From a checkpoint of a small masked image model.
Data: trained on stained colorectal tissue patches (NCT-CRC-HE-100K), 45211 training examples.
Rows from block 8 of a small masked image model, named by matrix and row number. Rows with one number belong to one channel. Each number is 128 + 24 x the weight over its row's rms, rounded and kept within 0 to 255. All counts start at 0. Numbers have three digits each.
Before each channel's rows are labels from the 100 images, of 14848, where the channel reaches its highest value: "top examples" is what is common among them. Only what is clearly more common there than usual is listed. The data: stained colorectal tissue patches (NCT-CRC-HE-100K).
# convs0: expand pointwise conv (model.blocks.8.convs.0.weight, 384x96x1x1), inputs 0-95
# convs1: depthwise 3x3 conv (model.blocks.8.convs.1.weight, 384x1x3x3, trained with AdamW), a 3x3 kernel
# convs2: project pointwise conv (model.blocks.8.convs.2.weight, 96x384x1x1, transposed), outputs 0-95

top examples: tissue: lymphocytes; tissue: normal colon mucosa
convs0.120:147128132157147123132154107097148172116128139120146107106100153111129119111135081126112128098134116091108158155098099118175105119148138135104083102131148128164145129148131098134133105142104058136149123101149162174140142103094159148134128105095131104170166157089154119135155099106149109155
convs1.120:093091113128165140106118115
convs2.120:148107144160130140145135119130184122127142167115117147117142074151118120189103130143129126095132153123133132143090165140089133105140115149116138157105102058130135122138126176153138107139140140132132110136129085138151115143129114105147139079077146073087102113133113135131128118145075111120

top examples: tissue: lymphocytes
convs0.75:137144136156127141114121139124078153132130141163095107134096144086110138173118150108114140137099133087117143177071094147137144112122174129168136108119121131116145122099104115121106078166131137130148138156164121150187106140145139149125106143131122114169098150106087140137091168122109151100
convs1.75:096129116103147091102127097
convs2.75:125151169104144146144092146169139107131129120151131151122130152129163138132160130122130107150118130100125089127130189134141094148117129093154130116102131109134170090117109139122096155123121121137116116126173149122146098122136144182110152136144183090209109130094089128125157136169140120107

top examples: tissue: adipose tissue
convs0.306:121135079137123141132136075104092143145136175128144144131143133072164118125113132144182102148121156112134118125162141108165100115158126138126127159131110054170087146119132103141103086145085142154124130119108097133141143142117144182118118122098140113118151092107111114130133123091104118105
convs1.306:148148138095094097122125160
convs2.306:131107139128132175161140120138181198144120135128139130139126130116142123178125131090083151117116116091135141073088143130130094128152135114150147125103137140140146155171153127158112161112145166145143128146125175166150109110149078110131121125106136166142150125132129102114068132099136113128

top examples: tissue: smooth muscle
convs0.303:126129102142135130138151155125116134135179147160158108156175130119144160150102146134185118148122086119139139119152127124100066136125133124143108154123149132164081104124120095113145166123118127096164140142147129131149163122088138126133101081120138123174161153183110151151134143104130080111
convs1.303:130189133122096127122145126
convs2.303:140144120101172149126146132157111130161114080149116114149147111137135118107113126118119143139152156095164107080157184107116157163117119156118127081117152095144106127179136136134135134145106155144098146147096102140163105150174148120111136153182144155150094111142140122115077111132143150106

top examples: tissue: adipose tissue
convs0.229:081139101155114135119122144140091141137137122120103092133114163107121140138144135103125172134126107124147105150104089160132141167117157155110130079130085147096156104160120113122151102143099124126109124111158115184158175118163120123121133185175099127153129148155091139149155128097141123162
convs1.229:118141137082154088147126122
convs2.229:143181143142152143130114145187146135119109140164165140118148149112169151181142106127112141116135136135114160108138177157125121170102113119156113148099132128130192129129140081148132111131160138126111155103168112137130093117154146157119122123076163097164119146161111107131145134145092120118

top examples: tissue: adipose tissue
convs0.187:164129109112114157146129105111112105109153129161127095155114139121099131134109117137135116077133102104122160091171146123123131138121087141155138115178133054162149128157098091071147134169170162122142127140135115093091110107129104114128127144082137147135154124127137136127118115171107155108
convs1.187:104140144105121080125121163
convs2.187:112076085134112128103111117104149182117150166149134122157107122130115150163086142105179092139121140121145141099138127126134128114127120094138088159142162115154172129135139091119113142188122127131111130110133105114130153134115118150145134143088129121108151149182140129143090114149072083149

top examples: tissue: adipose tissue; tissue: smooth muscle
convs0.258:109132125112110125128147148158119149223159114147120114120119097100137078143122108128115122172075150108153125126151127167142135097126130133120066085119099166130157109138139107141148119125086110153116133083139152119116137146173119138129129141146108137167123163124094141120123093128127123157
convs1.258:128140137128195118126146118
convs2.258:139138121135123139131124096113135122103093151124111144137154156175111123141135172134105111131170106158181131132108135083127125164125115091132158114148165061127109121148141149128144114117176167126163119155106116144123087118089144115132143075127146101153154099177167120106144139162134138132

top examples: tissue: mucus
convs0.174:109140166116213149122147129088142136096120136112102126137172163133120145129117108141133158135113120107139151117145138109122132169136113149101140168152115150136152128154089140143171083090129129152139116101134164123152170117143131163118109100149111168115128147131142121159141127164135191166
convs1.174:126127146099095179126128144
convs2.174:121119118096148132138103117125123125133144188126129137149104093087088173124121086137150120116155141108170175138166138136116144146125143114105135127102160143129121168155133129179142119135164129055153141074118143079141158127097118160133096125138120112104129143133139107133103129092161124103

top examples: tissue: smooth muscle; tissue: tumour epithelium
convs0.294:183098104127159123125123143106143107143138124151119113125117131159093110120131151134113119139144086158189147180088126102104146165114126126133149144111084139122141136160109119134130151138152150119149146115136132113155159154130191133090125102131108105161150084136121098068117130089168134146
convs1.294:129134133134198140129121125
convs2.294:101139132105120111126087113174146166143121120146111132110128127148155117145096133118117114144122151100100105145127128144185122087130115074105126084140150124146078152126164086126147120130146142177112081162119164171105131124123102138150148102154156134129136133146154119094138153137067122153

top examples: tissue: lymphocytes
convs0.195:135091112142126060146119159150122189148114121143107144132123144104102132127148121134110123179141134102135144153180157139117118111099109138116137127159144153168120135090119136156124141140115173125159116135088154145072117148130167161118145139164130090135165122136122113153172087160127136110
convs1.195:156141146160152150158159134
convs2.195:150147162093115134130156105123104129109095098117114103108085137126159118132142115135139100166126102138163118121096166125174128103145145117150128154119110113129101114136140143113133000140130117121140131136116130131129140127140143124091135128109086140120135164144111122142082128108119129142

top examples: tissue: smooth muscle; tissue: mucus
convs0.230:089136167130133103111115125087133134130140147103191104112149166125121122145115165130148132112095135127068123149120124089144116107150129129129103110157112111117160152137110144141161167109151145083128114152099141143110167109109108120103122129136120127089149177191159163118163105159141103137
convs1.230:124167134135169160136155136
convs2.230:152125139137147133125137120141124094130136125160096208130165115127135123086117099112115096154088134137198168112110143116094114127123141141109137129110116104113105103132120159130125138127119125175129151162199154125122118103121119098127121099139154095149123144102125110108122169165124163172

top examples: tissue: lymphocytes
convs0.134:143119152103134104150126164137116116135115142125159127158114126124088133117130126110116141146121122112141064163115139102142136171100103081143136121135180113154143171146108157115082095128155141168177113124124141092128122123129131163085125143132150117183109129112127097124130064173138139154
convs1.134:098117121138173153108096129
convs2.134:124146120153122137139132177195114157145153103099136136121141123116105125144127143134142095113135124109085137103127083166114140140138150104153119138097116145104106089136108102128166165152134134094129125198116181136147155122115100069157123115115127128102168137149114122099091159137107103135

top examples: tissue: normal colon mucosa
convs0.224:140122122154124158150136113151098105145111113093115121099123142138166119118157141148135129124113131128138102093109099146164067149135121138123101137160179111140116115122125158103107047125130150098136139148112116131109126129148134075149145138169086129115129127143116112042146140119159135157
convs1.224:120143123145195137120131123
convs2.224:148090121141128129147121144120126165092145143149135111155124107134076124123161119128140160101131112101120151097147131112114110150110121163111124133135137095131134111111119104119150073162156104121145116081185129093137150121164135140119181141118140140154106145070142140167112088156184112163

top examples: tissue: tumour epithelium
convs0.336:113113110116081082116094114084127120115144114097134083104122120142113150130163104094124138159149103168114159101106135144084143118167127124108106149121120160122142145117090086164117186142164152129138136116159131074114136123140106142149145150150114166120130123145087126082166148126123120122
convs1.336:127161134143181152136147130
convs2.336:132085124148174145103135170128135146127129135168114136153140103143114105117160106143124119092110142105132082134106084086157107144096124108155087119141123081109124110151123116144159107124047103119073099096138134134094143127123123141124121097132154107118148163144145110167141132120114127093

top examples: tissue: mucus; tissue: normal colon mucosa
convs0.342:102098104110153152109128151089159137131123150122105144099145156115149128099099106125144163115136132117172131156128139127098152098119118129136080153165102146128133154103095112124152141095093116161145164086151181146144086120123081163125129116169088136101090157115123122139149137150133174141
convs1.342:105142144113184145124147140
convs2.342:124140139144129135136124104175115160148098108166121113149120090156119162123113108116122120099140101137112170132140139133148099116095128128111145138105151149099139134148159155138139129136177165151129104141139107079084156140122172113127127095084143137132130092176148100103091146114104054148

top examples: tissue: normal colon mucosa; tissue: mucus
convs0.232:117136135164117102126140165124152123154135085171075134113127137090130124130164099110147101122134174148116110089100178138119129127130113137137120116143093123128112129106099145101131094192160136085101142154116130143133135128115164056102126114142143169131132127143152078112148148124104106121
convs1.232:121113148149169160147097126
convs2.232:124127127152118168118153080074115140132111130089141089088141145132111138147105188149141126140132087147134167112143136103055104122133123165123127152135112102142131163094126104112119125113107141137160106127119113130110102133162071162160130130135086122155113121114113157113112108121135171095

top examples: tissue: mucus; tissue: normal colon mucosa
convs0.7:054169187124133149135120150127079115137147143172127115120112103160123121105122140149125115098120156101120112150124135118139086107116139129175092112166145107108131072145162172148131119097121180126110163119151157128134117166110124112109150120116147101122129119111141152120153106115148154154
convs1.7:124150149117147175103150147
convs2.7:089119138131153137129105136110089137173117142131179127125091141111139124147127106077158105139097111110156100152157159151141111107113160130134143104098139139136137169110084111130151154138133120105085171116140131129120101115065085157115113141137099164095128148153085133122144144122080125153

top examples: tissue: lymphocytes
convs0.126:111112077159121141141143147136152148141083138111122125147132155194133114139135081114082132168124131152126102128122123135110177142116117111130111138135129145105172114121085124129111120145111079144176122103126129123125125166147145150097110101094127126086156123196113136124134102121144069121
convs1.126:103112125117162100108120086
convs2.126:156095132131154134134162160125108110097165115137097093135127129137137178090141148144134129158083123111122147169094131132151180145120119140103111147125098106140126149135139077124102130144122160139116159134130089125114179155136138166160171126148128133135081100121113172102159106111082106129

top examples: tissue: lymphocytes
convs0.333:151145067106136096157096137112145093158102167138156090155097095158064136112094110158128145169131129153146147131129155136115112139107165143139163136133155131107152106104130126136129109136136150141170127096191111104119139135150164131137099133128106123103132131111136178115140117169149143133
convs1.333:124102125102114132120171169
convs2.333:104133094160128125104091126064127117125089138136122185146152093137144144120124106162101125139191137086131131137115118194150125120135142113115140122101144157130144143147143129133130120155185072153162114115114132134126132136150112119134077105133155129117156127095112104154125161128174134120

top examples: tissue: mucus; tissue: normal colon mucosa
convs0.59:089135163156150159091133086097159091132125110136119114115113130115121129120104128140109147105133118155095130177166173122134221095140168184161118134128115118163106133112121128152109130114123164120146112123115147099143113105133104105092130135124146106123131109158087138127140119085124140142
convs1.59:130119109138139073127135166
convs2.59:117107142112126121126121131135114149116115124139104181123125128085099094128136117075121112169135115176142122117135152103104168116125106175096130111156111082084120119123124143086149119142126125120112160102126098124100127122134112160114130152172108175153064103138141142168118142074104143150

top examples: tissue: normal colon mucosa
convs0.362:139117086100098148108139140124116105076098125070130143075109145061132149125119134122148113106114103150167151107137148168137097130119130083124134103131137106154132123099121087155102117135110119128150122130104159109088167142151120107170114139118099142149166120124141160112089147117136172121
convs1.362:119184134112127166118129139
convs2.362:084159169114141154169121127136114170153146131184133111093129098115152126109110118113139106090153117147074123118155143132116111137130154123167129134140117128113164120160136119138150055083118116111130112117126101144073101150087145160121155141162130157122104138123149147130113129092097150142

top examples: tissue: adipose tissue; tissue: normal colon mucosa
convs0.353:157144118165134124117148140132101151158169150091124122124157123117123106132105108099137103135141133093110090132145162149161132090152159115139114135126161117157113141132127073127124161094093138158187118060108123097128110093154168114120123119130132105116144114144125135158165108066112117140
convs1.353:120130127119156116135111190
convs2.353:123125159062143135112104124128112126098101097095112148135132166105156106108156118145090161175119098155097121146128134166094080069116130188128144120111118133139099150144134119120132139125101127111133169148130125077098110099157136085081126143119132097123114110122149152143126142132104135123

top examples: tissue: adipose tissue; tissue: normal colon mucosa
convs0.39:104157112146092111135186135124145141103125120177111116151108112152126112143151117127123114108128108123107107138086154127141114138071129125156109095172134138175121112122133102102116117133155121139138141152137129118098132099137143084100150110131150196091116097135184070109142132140101161109
convs1.39:103106133123094154143171141
convs2.39:164129097091143107125142104162117104150106154098163173133129088139132136167127134119144112102131110106095109166092146127127114158137152110102149146082111130116131138110113160151104129123064119089092169161075127122178117152126154136139135140144102112143127135136076124146118117112122087144

top examples: tissue: mucus; tissue: normal colon mucosa
convs0.140:130111125149123118102153111138109099130160105137136191107139116145148096090156134123133153114127125161178131165162116118136110098162096104183110128159120144103142118142136124111095097114158143090106155145086142174090114159116108070140122155128123110124133134157147141101170099145129128147
convs1.140:121147126100108107080100120
convs2.140:137111115168118128139147166119155113168141147158144127109148140114149117178091116165123180143126086169166093139118117107113099135151130133119140097119144077150146117120112175111117149092122162108147132142102141119173121147116169096132136136133145146116171097153173148096131123122091134154

top examples: tissue: lymphocytes
convs0.338:128075072143108086148135144106143147122130119081168095099129118132136100142142101138114146077115141121105166095143148127145133086122145121128120133123095125118129139167143135169138087119133121140101172146133196197114146104130132129093136151102106159140128127130136135134141093114105114148
convs1.338:143142144098133103156170148
convs2.338:126130114087147172125150101142108109140101127115128126144146122121103163142138135135109159134101134137161093127134149135103103142122119106145140126147158142073141112102137139107127179133171150080144163115112092105128181135136151141118099168136112086094089103109094141088062143131142147145