Weights of a small masked image model: depths [3, 6, 3], 45211 training examples.
Rows from block 7 of a small masked image model, named by matrix and row number. Rows with one number belong to one channel. Each number is 128 + 24 x the weight over its row's rms, rounded and kept within 0 to 255. All counts start at 0. Numbers have three digits each.
After each channel's rows are labels from the 100 images, of 14848, where the channel reaches its highest value: "responds to" is what is common among them. Only what is clearly more common there than usual is listed. The data: stained colorectal tissue patches (NCT-CRC-HE-100K).
# convs0: expand pointwise conv (model.blocks.7.convs.0.weight, 384x96x1x1), inputs 0-95
# convs1: depthwise 3x3 conv (model.blocks.7.convs.1.weight, 384x1x3x3, trained with AdamW), a 3x3 kernel
# convs2: project pointwise conv (model.blocks.7.convs.2.weight, 96x384x1x1, transposed), outputs 0-95

convs0.351:101111150104111136101094120119114073111147128141097126136115154141114160136155117095139163149168096132133095095160094132129175126128096130132157117140166118168100136129140152108167181181152157106123111135131127113134103095155161135119101163123112104112169150131162142147148134131141178132
convs1.351:096125099135126126087128088
convs2.351:143130128115129144153105120141082134161176126129132165165136141130136193135120134123111161138106115126142065157169123092109111123117115159148170121145140131141126125111133143121151139094113124085118149138095110092167131174171132081129137146144097115087142106176120157119151125125149117160
responds to: tissue: lymphocytes

convs0.32:124126101116128096092118118130121100125114150083125166123141113061111142107206118083132127140164132086113109140129096134102099166104108142110102140142114143123128161093131113151109156138124133146137124174126176157142146128115147159156106125176130116129153150154111122086117117166119123110
convs1.32:147132126153190135118130118
convs2.32:101121113114153132133126156119129119096093151146132134148122119128122104126079143150107124102080096125116168158131140117118100093131167158162125117150134124118108072121088162141113140159143122181155121136123148089117148177140104086083127123102132144126107117101093145145116153096168133180
responds to: tissue: lymphocytes

convs0.42:116164091155108095127162076111124132095123103108117161143115155089144132135140172135164134101093135112139125140106131121142168137143187110112159114122132124125144075147125108134136118121093151145150142130158072131151122129118165132087086111118140128097108153118103146147081141181124139139
convs1.42:099121108086113105095129110
convs2.42:138190118110131088138148113101101134108128132119120093159140129110100114105143146157174128124126092123144159135143138128138093132119208117151110094107111124118143140145115086145119133097111140105126102144185083124106120111119131173146095109187130114138104161134112102137118136146097123164
responds to: tissue: adipose tissue

convs0.270:121109112172099087159172115116172136108120114146125108120110126166132142106127138161104102157141137204153139128124073131126064121132151141104128108146096109128145103133122107131112097123123125084115092107163114127117156157104138141130112143113118080130106171110097100110151105152129110124
convs1.270:137136114115091080152142140
convs2.270:083145105146127144138133139133161089091116136149108130111130101128106157104106117124142110131124096097098129146124131136082179106124136093104166138152106108116127070135139124131127114119169146145109082143126090100111153146119110091082134139161096093110110101109142074138075105125103103126
responds to: tissue: adipose tissue

convs0.355:115138188148128148079137088100116117169135145141135124122160088155131090114171156143136158119087138072134131122153142133163128110118096134102166118102100128132129143143047095118086134139113150108136160148108131127121118125123103115119139136173134126105129126085136142141102121102132168132
convs1.355:095083103097123115127145128
convs2.355:141095103123159130172134152147175123160137124150100102103140103144160099140125136098136122120120149076119119126129095158125167114140114121164128119118117128141097145183135132137137112143101095158094145131098132118098169137140190167121179123129165151148097138138118139106129095148087147092
responds to: tissue: normal colon mucosa

convs0.234:160113132162153148114167077142141081134112109123126147158145111089147148129156171156099162126117115146154087139101094097138114080118161099122106139069095125096137128167100112147114098120108102145131146153151171152127114114116133130130117121108097136138166121091114137148110125098140114095
convs1.234:132097080127130121126098097
convs2.234:146082100120101073142192142137108154120085130123168098122136134154168104110136165131114154120124132149085138135122087104132137111150127145098135152105125100161117115152139111097180141120133125113143124138181145129156149074112108155123157099097109129148155119094138118101109127095127106122
responds to: tissue: adipose tissue

convs0.0:140142147087122142132139140135125161136119134100103109141094121146137133127164115159083122124167126115147132148114142115090094161081127111139087150180134110124108133145140151149129165178143115157148118100093104136154126137105093180102157171127094125133149151073094139147157126113111155102
convs1.0:120103098120174140115113099
convs2.0:147115105155106178124116117174131135109110068175105113131149131107087131111109129175060135128116139141169130141120165117122135146112131136120147088106101121119084139133089112106156121123122159138106116116149157124130083122144093115184162131140144139101115116156137130137072113119113139136
responds to: tissue: adipose tissue

convs0.305:126155103090154097098188136144133093152114109153128106128094119112135109145177131109139179089107111120118146133129189131147156169089134138109133159100149123120139105129124142057084133120125144151143122103158103131128125122112160113113106167131102139144114148112130135139186131140130113146
convs1.305:127119138122132198121124128
convs2.305:117150123128111131154177156091127136080147117137121114113147116098140113114137099100100127104136145111131081108141108089106142090106072140152080120135073118135091117116102145145159137180143160105140126111105125112138123127107128087132136091165155143109113079094156135102116123124097123098
responds to: tissue: smooth muscle

convs0.27:097147122087164137111115144153109128158138102163143142103098134148103109120169148145132158132090132133167156099167126139116124115159073079115169081155129097117117134154124093143121122137165155127121128133133108134149111118126114114133104114114077111127123095113146155091057123111149156136
convs1.27:107097108086116092127140135
convs2.27:120095108075160124149166147122143081112158150136113142124131130069172147119117128153142116117094160162112152112090111131163117132172096142165143153097163149129125118127131110145134140135126081142114146143101106140139127082118139150102118102104078139137099143100107163148159105137089142117
responds to: tissue: normal colon mucosa

convs0.376:140128081166118077154166118144167129101121105121163133125109121114128102116084095115115131105120110124170133149117100126128120063115205133146125115145132145182110125134178079114119135142124106106157153117131151158133113134120129120121116103161096126120174110114143116149160127140124122097
convs1.376:092118156092113133142158147
convs2.376:201136133158077117118143176143123113135100153128129099144114113157123129121114117150166130158111136133123150125124140115116166137145173132126169141168118133100142102118105131128148111154109130129151130158152079104121144127141148069143109155118129124085141124146137145098067161189122136113
responds to: tissue: normal colon mucosa

convs0.276:143122116110162152143131141077100136069132131101112089128155138155169083135112134129075136141175111101153097116109116095149117102099096081100103113123113103120112140156103143122085124140134158128092140128119100118070108137113143132115138101152124094137086111115127092117122133164111133128
convs1.276:117106119123111107156181139
convs2.276:116106139122123129096102115095096114104122116085124132109094150110101153116133131105139116080109144145079107135121120095131100109108094078089099121143109180136104106129121177120090097093121149112108140132086113117108126116115137097127115140107155079119146151117099112101146133102064145149
responds to: tissue: normal colon mucosa

convs0.200:171097059129155113156147122122139104155122134145181128118150112128115096134092153125105095118120118100135137193165123162097135132139122103151112140144133131110118131139096135157163133194113125149091153090125106145129180120116114104128120141137121125160131087109162093126112154108119134140
convs1.200:135117133142194136121111131
convs2.200:128127135092117117168124147144124109127128119108107156091129120142145156147118113140138153162095157110120120100104122094182158100141156128103138088120174141072119155130170095115109113116149163127112126171091148110111138160154109160121162083139118110155146155139150102132150131127178124171
responds to: tissue: smooth muscle; tissue: tumour epithelium

convs0.20:131112120147153093134140059127146105157106115118153099139155129118122114145144134122125128139151112129122163102114152136112146122144161177120096149096144206144122158127107175126086126176146117124132124131137126147144124095147084181139072152149128152130140146185129139149116125145130136114
convs1.20:118115093101139091104122099
convs2.20:124148096156109129164112141179128133145123120119072112124104112113106123154123127131139110123147090175165132140113135136123113089164142074110118107133086151154109112086139078076110121126114138188085140129110072106109088153114128147124150132116112160140133142145123109106119105114131146140
responds to: tissue: lymphocytes

convs0.114:125112141091133183148124121080130139115115108092132155108104085098132150132149126139132107131114106132102120126147122130131093156115097113117099114139124114130120177139108095154086089150116161124157134162109119103065093110131090156128139150109056153098127095142117127126110111096095145136
convs1.114:127178110130169143123149121
convs2.114:145129126133100187118120168112151131136130131166130131140114112131169106126149134127150140129150097098096150167199121146135089107119121111142121123135112122163131106141106150102107107142124136084120136131083138093097144112162182124163098158112158096112116120122127092109066122083126135129
responds to: tissue: lymphocytes

convs0.366:126093117110121139106122131098114103170112144095169072090139121120112139096101137110113072099121128129110144151122110142116096144126121155163136145126083138106131134127105093096169119121117100127103163137122123179139073112130104154093147128161160099156085138103111115107147103110128103099
convs1.366:142125128192107139129110130
convs2.366:112107119147141170147158153107172113145142164119144144120147110131140138126102115128111053122178180171156107110076161143172137111136121151105130172131170126120161167122123158121158141140129131118138139119091165111156112117108117097119128156163096105109131129108121139146135098152136129121
responds to: tissue: smooth muscle

convs0.223:161109177130154142156127119107171066108131126129146137133168134163162104133083151098122125161131137114111178137109105171130112140139161134135132155106115153130083102128119112124157156135080139111093149113157163094117134120180118139144107172127126119165132129104149099134091116119147140113
convs1.223:100108107087105102145148132
convs2.223:115112127137131121162167121113117141116110144098172131127100097123126100172124109101132163112148106127100166124166131164090123148141104172137129123100080138127134105146106159162136101075114109179114098130158154144128125101107164080143151150109108121160135125091135119086155139118123087125
responds to: tissue: tumour epithelium

convs0.139:113134101146143133135115146095131108133093138123129119125188131152130093071121124112131139130117150127132095114135154133101116188113119133091147149097105199121148139122170121133107119138129062151157125160136147143114160123152110104127122138170164133098100131114136150120155129165167172150
convs1.139:149140169102124114104108096
convs2.139:098138116102117115108130143119125114124169118082154083137125108131165116144165139116146120141144131102114103114113111136102114123128119133127107139103086175136133171093102094078133091152125106121151077115109125140131158120165113166141124122149151161121156197113080128084154114161134113130
responds to: tissue: tumour epithelium

convs0.326:119141128108075109141092177135120090114110134079118091142150090160118131144111152121092153168108098125139145101152132131143114167145134143127128120147172104128110152145120126115164148096165124086093145091141095127137141111129121143096132179141122162169121140121106150144121094133109079159
convs1.326:106095097136144143100100105
convs2.326:131127114149136168134106131155164070115138085108084142188129127088141170117097136131126164143109095108174096132118128143108140097097123060098145118142157126136142125112112127095145132153102130140108089138092141136110145140110123102132096125110146108111100134094171137158094116134120144126
responds to: tissue: lymphocytes

convs0.278:127137092096112077133141106107142149141109134095103081155128128175121165115118124115063170133144116165111138136116136154158095149130100121078128162145136133153152136127097068137075143152125138107130129132146072120105088125155129113121121121146100146101104114096128132098125148118115116122
convs1.278:145150143148183137131151117
convs2.278:106103147127167145124118115119075123105177117084118106082146129135154137154169137147152115119112106134149128136151106137094144141140151136160120129097105099117108105120150157100133152138133153148114170090135146127127099135120068137174141155093113133105120153146112151140069105085106167135
responds to: tissue: lymphocytes

convs0.127:111108166090112139151130130132126086182183112082089081132137090121113116100122144167122143132114129105134123131120122124114101121116173130148145110154121126128108140139085125111128142141124101116145090143161149116121128109106119109166125049079102119123156108098113151155121156127164119104
convs1.127:139101141113172094136106144
convs2.127:098145130154125165106116157153176132087102110147117091114082129112119148145104153134088076154148163173131152142091152169123151110121117127092116137128141135135126156132137097156143127112099119148126121102108080154109115144154147097120130114145101074108128117100143120167143134180126120157
responds to: tissue: adipose tissue

convs0.313:132153116092145121133133158139135110089141095133107176112153153114171078108110153115109140074139143091119173111119117093129116130125132133114153177109124159067100112122132116138152175139097144131099094117118078112113146127102133132140124144132135139160138098151109106161158116103135117176
convs1.313:102096121135120147160159159
convs2.313:125146150134137115151123119138116112158126145165167129131101134183112136123167120139127158158154108134187157179119130149114114143154120170157125178124138196112145147147141122142124152114167090111097103123148136133152162147154113160173142142107113167132121093148103101128138169128134128140
responds to: tissue: tumour epithelium; tissue: normal colon mucosa

convs0.322:133150151084115155122097141156131120089103145140096064109103064111145127126116104140148155125127124107125117141112142119161122149151140114127123103127179138128133171125092163132138136101134122123150114140174102122100143065129117154117167108131128147101148086121092098077099129098121127118
convs1.322:074117131125114111135119167
convs2.322:105105151088132146143099131111112131137110132130128121147160113142152153102140154114103152101164154120108129109098109125132131138162122136125177140104163186110155137109116132163127118094091138070107097148143133092118139117143134161114160104112165143165060155099106109117154084111130150116
responds to: tissue: normal colon mucosa

convs0.118:124100150129147161076118107098135162134145108108163097114170170149120088107065151132166131101140141141124093150104126160091145154122154141114113147178121166124110121126152106113153128129128139136135124157133113121118140128118161183145109125108097101139176152154141102146145128151083119146
convs1.118:175152113103139127107101142
convs2.118:107116161134143167147091159099126161143145114125116097136085098116170128143092152104147082116156168153129121118119118153104119122135093110095141154130125110090113147160093091095113136156148132101142094165097194088112120125120089139128114128140145138132113130142109152109097128138167162124
responds to: tissue: tumour epithelium

convs0.174:147153116134156124141170119085100109151095121111149127162154136119180104149118144115104119136151121147090129101105103091119114130121134153095157135098127147120107142136124107150124142118132126148125162105179150145160124121096115149115099135072129108153162153076128108124124128149120102041
convs1.174:133114114126126131106098070
convs2.174:162080105120130095155154147119118175080114121129121119126114130105105085155132153077098110079141151093110146115115145110141091117106089132119097134123142149129079098137115127130111104104122100105105131139113170154109104106119137151148143121104098129166138117119129129087190121128088136099
responds to: tissue: normal colon mucosa

convs0.348:148114137110127088128103142119112143189145137161135097117116152123131113096149154136130174085093104133118099127171171122196104076115097150144135091123124121140111128136122141133091140115120120122131134145144113089077106103131109117124145131139108116123095077101109104127090125135113166164
convs1.348:103079130092113139106132131
convs2.348:112062106178160114118136148115184111108136126163113153132143118105138128123117157103093133130128133118126124099152122148109145118093138097114151069101090152133152109106126128149108146140121141134136133157121119081150094128110136178088114125157138119157103113132101105143162070135106151087
responds to: tissue: normal colon mucosa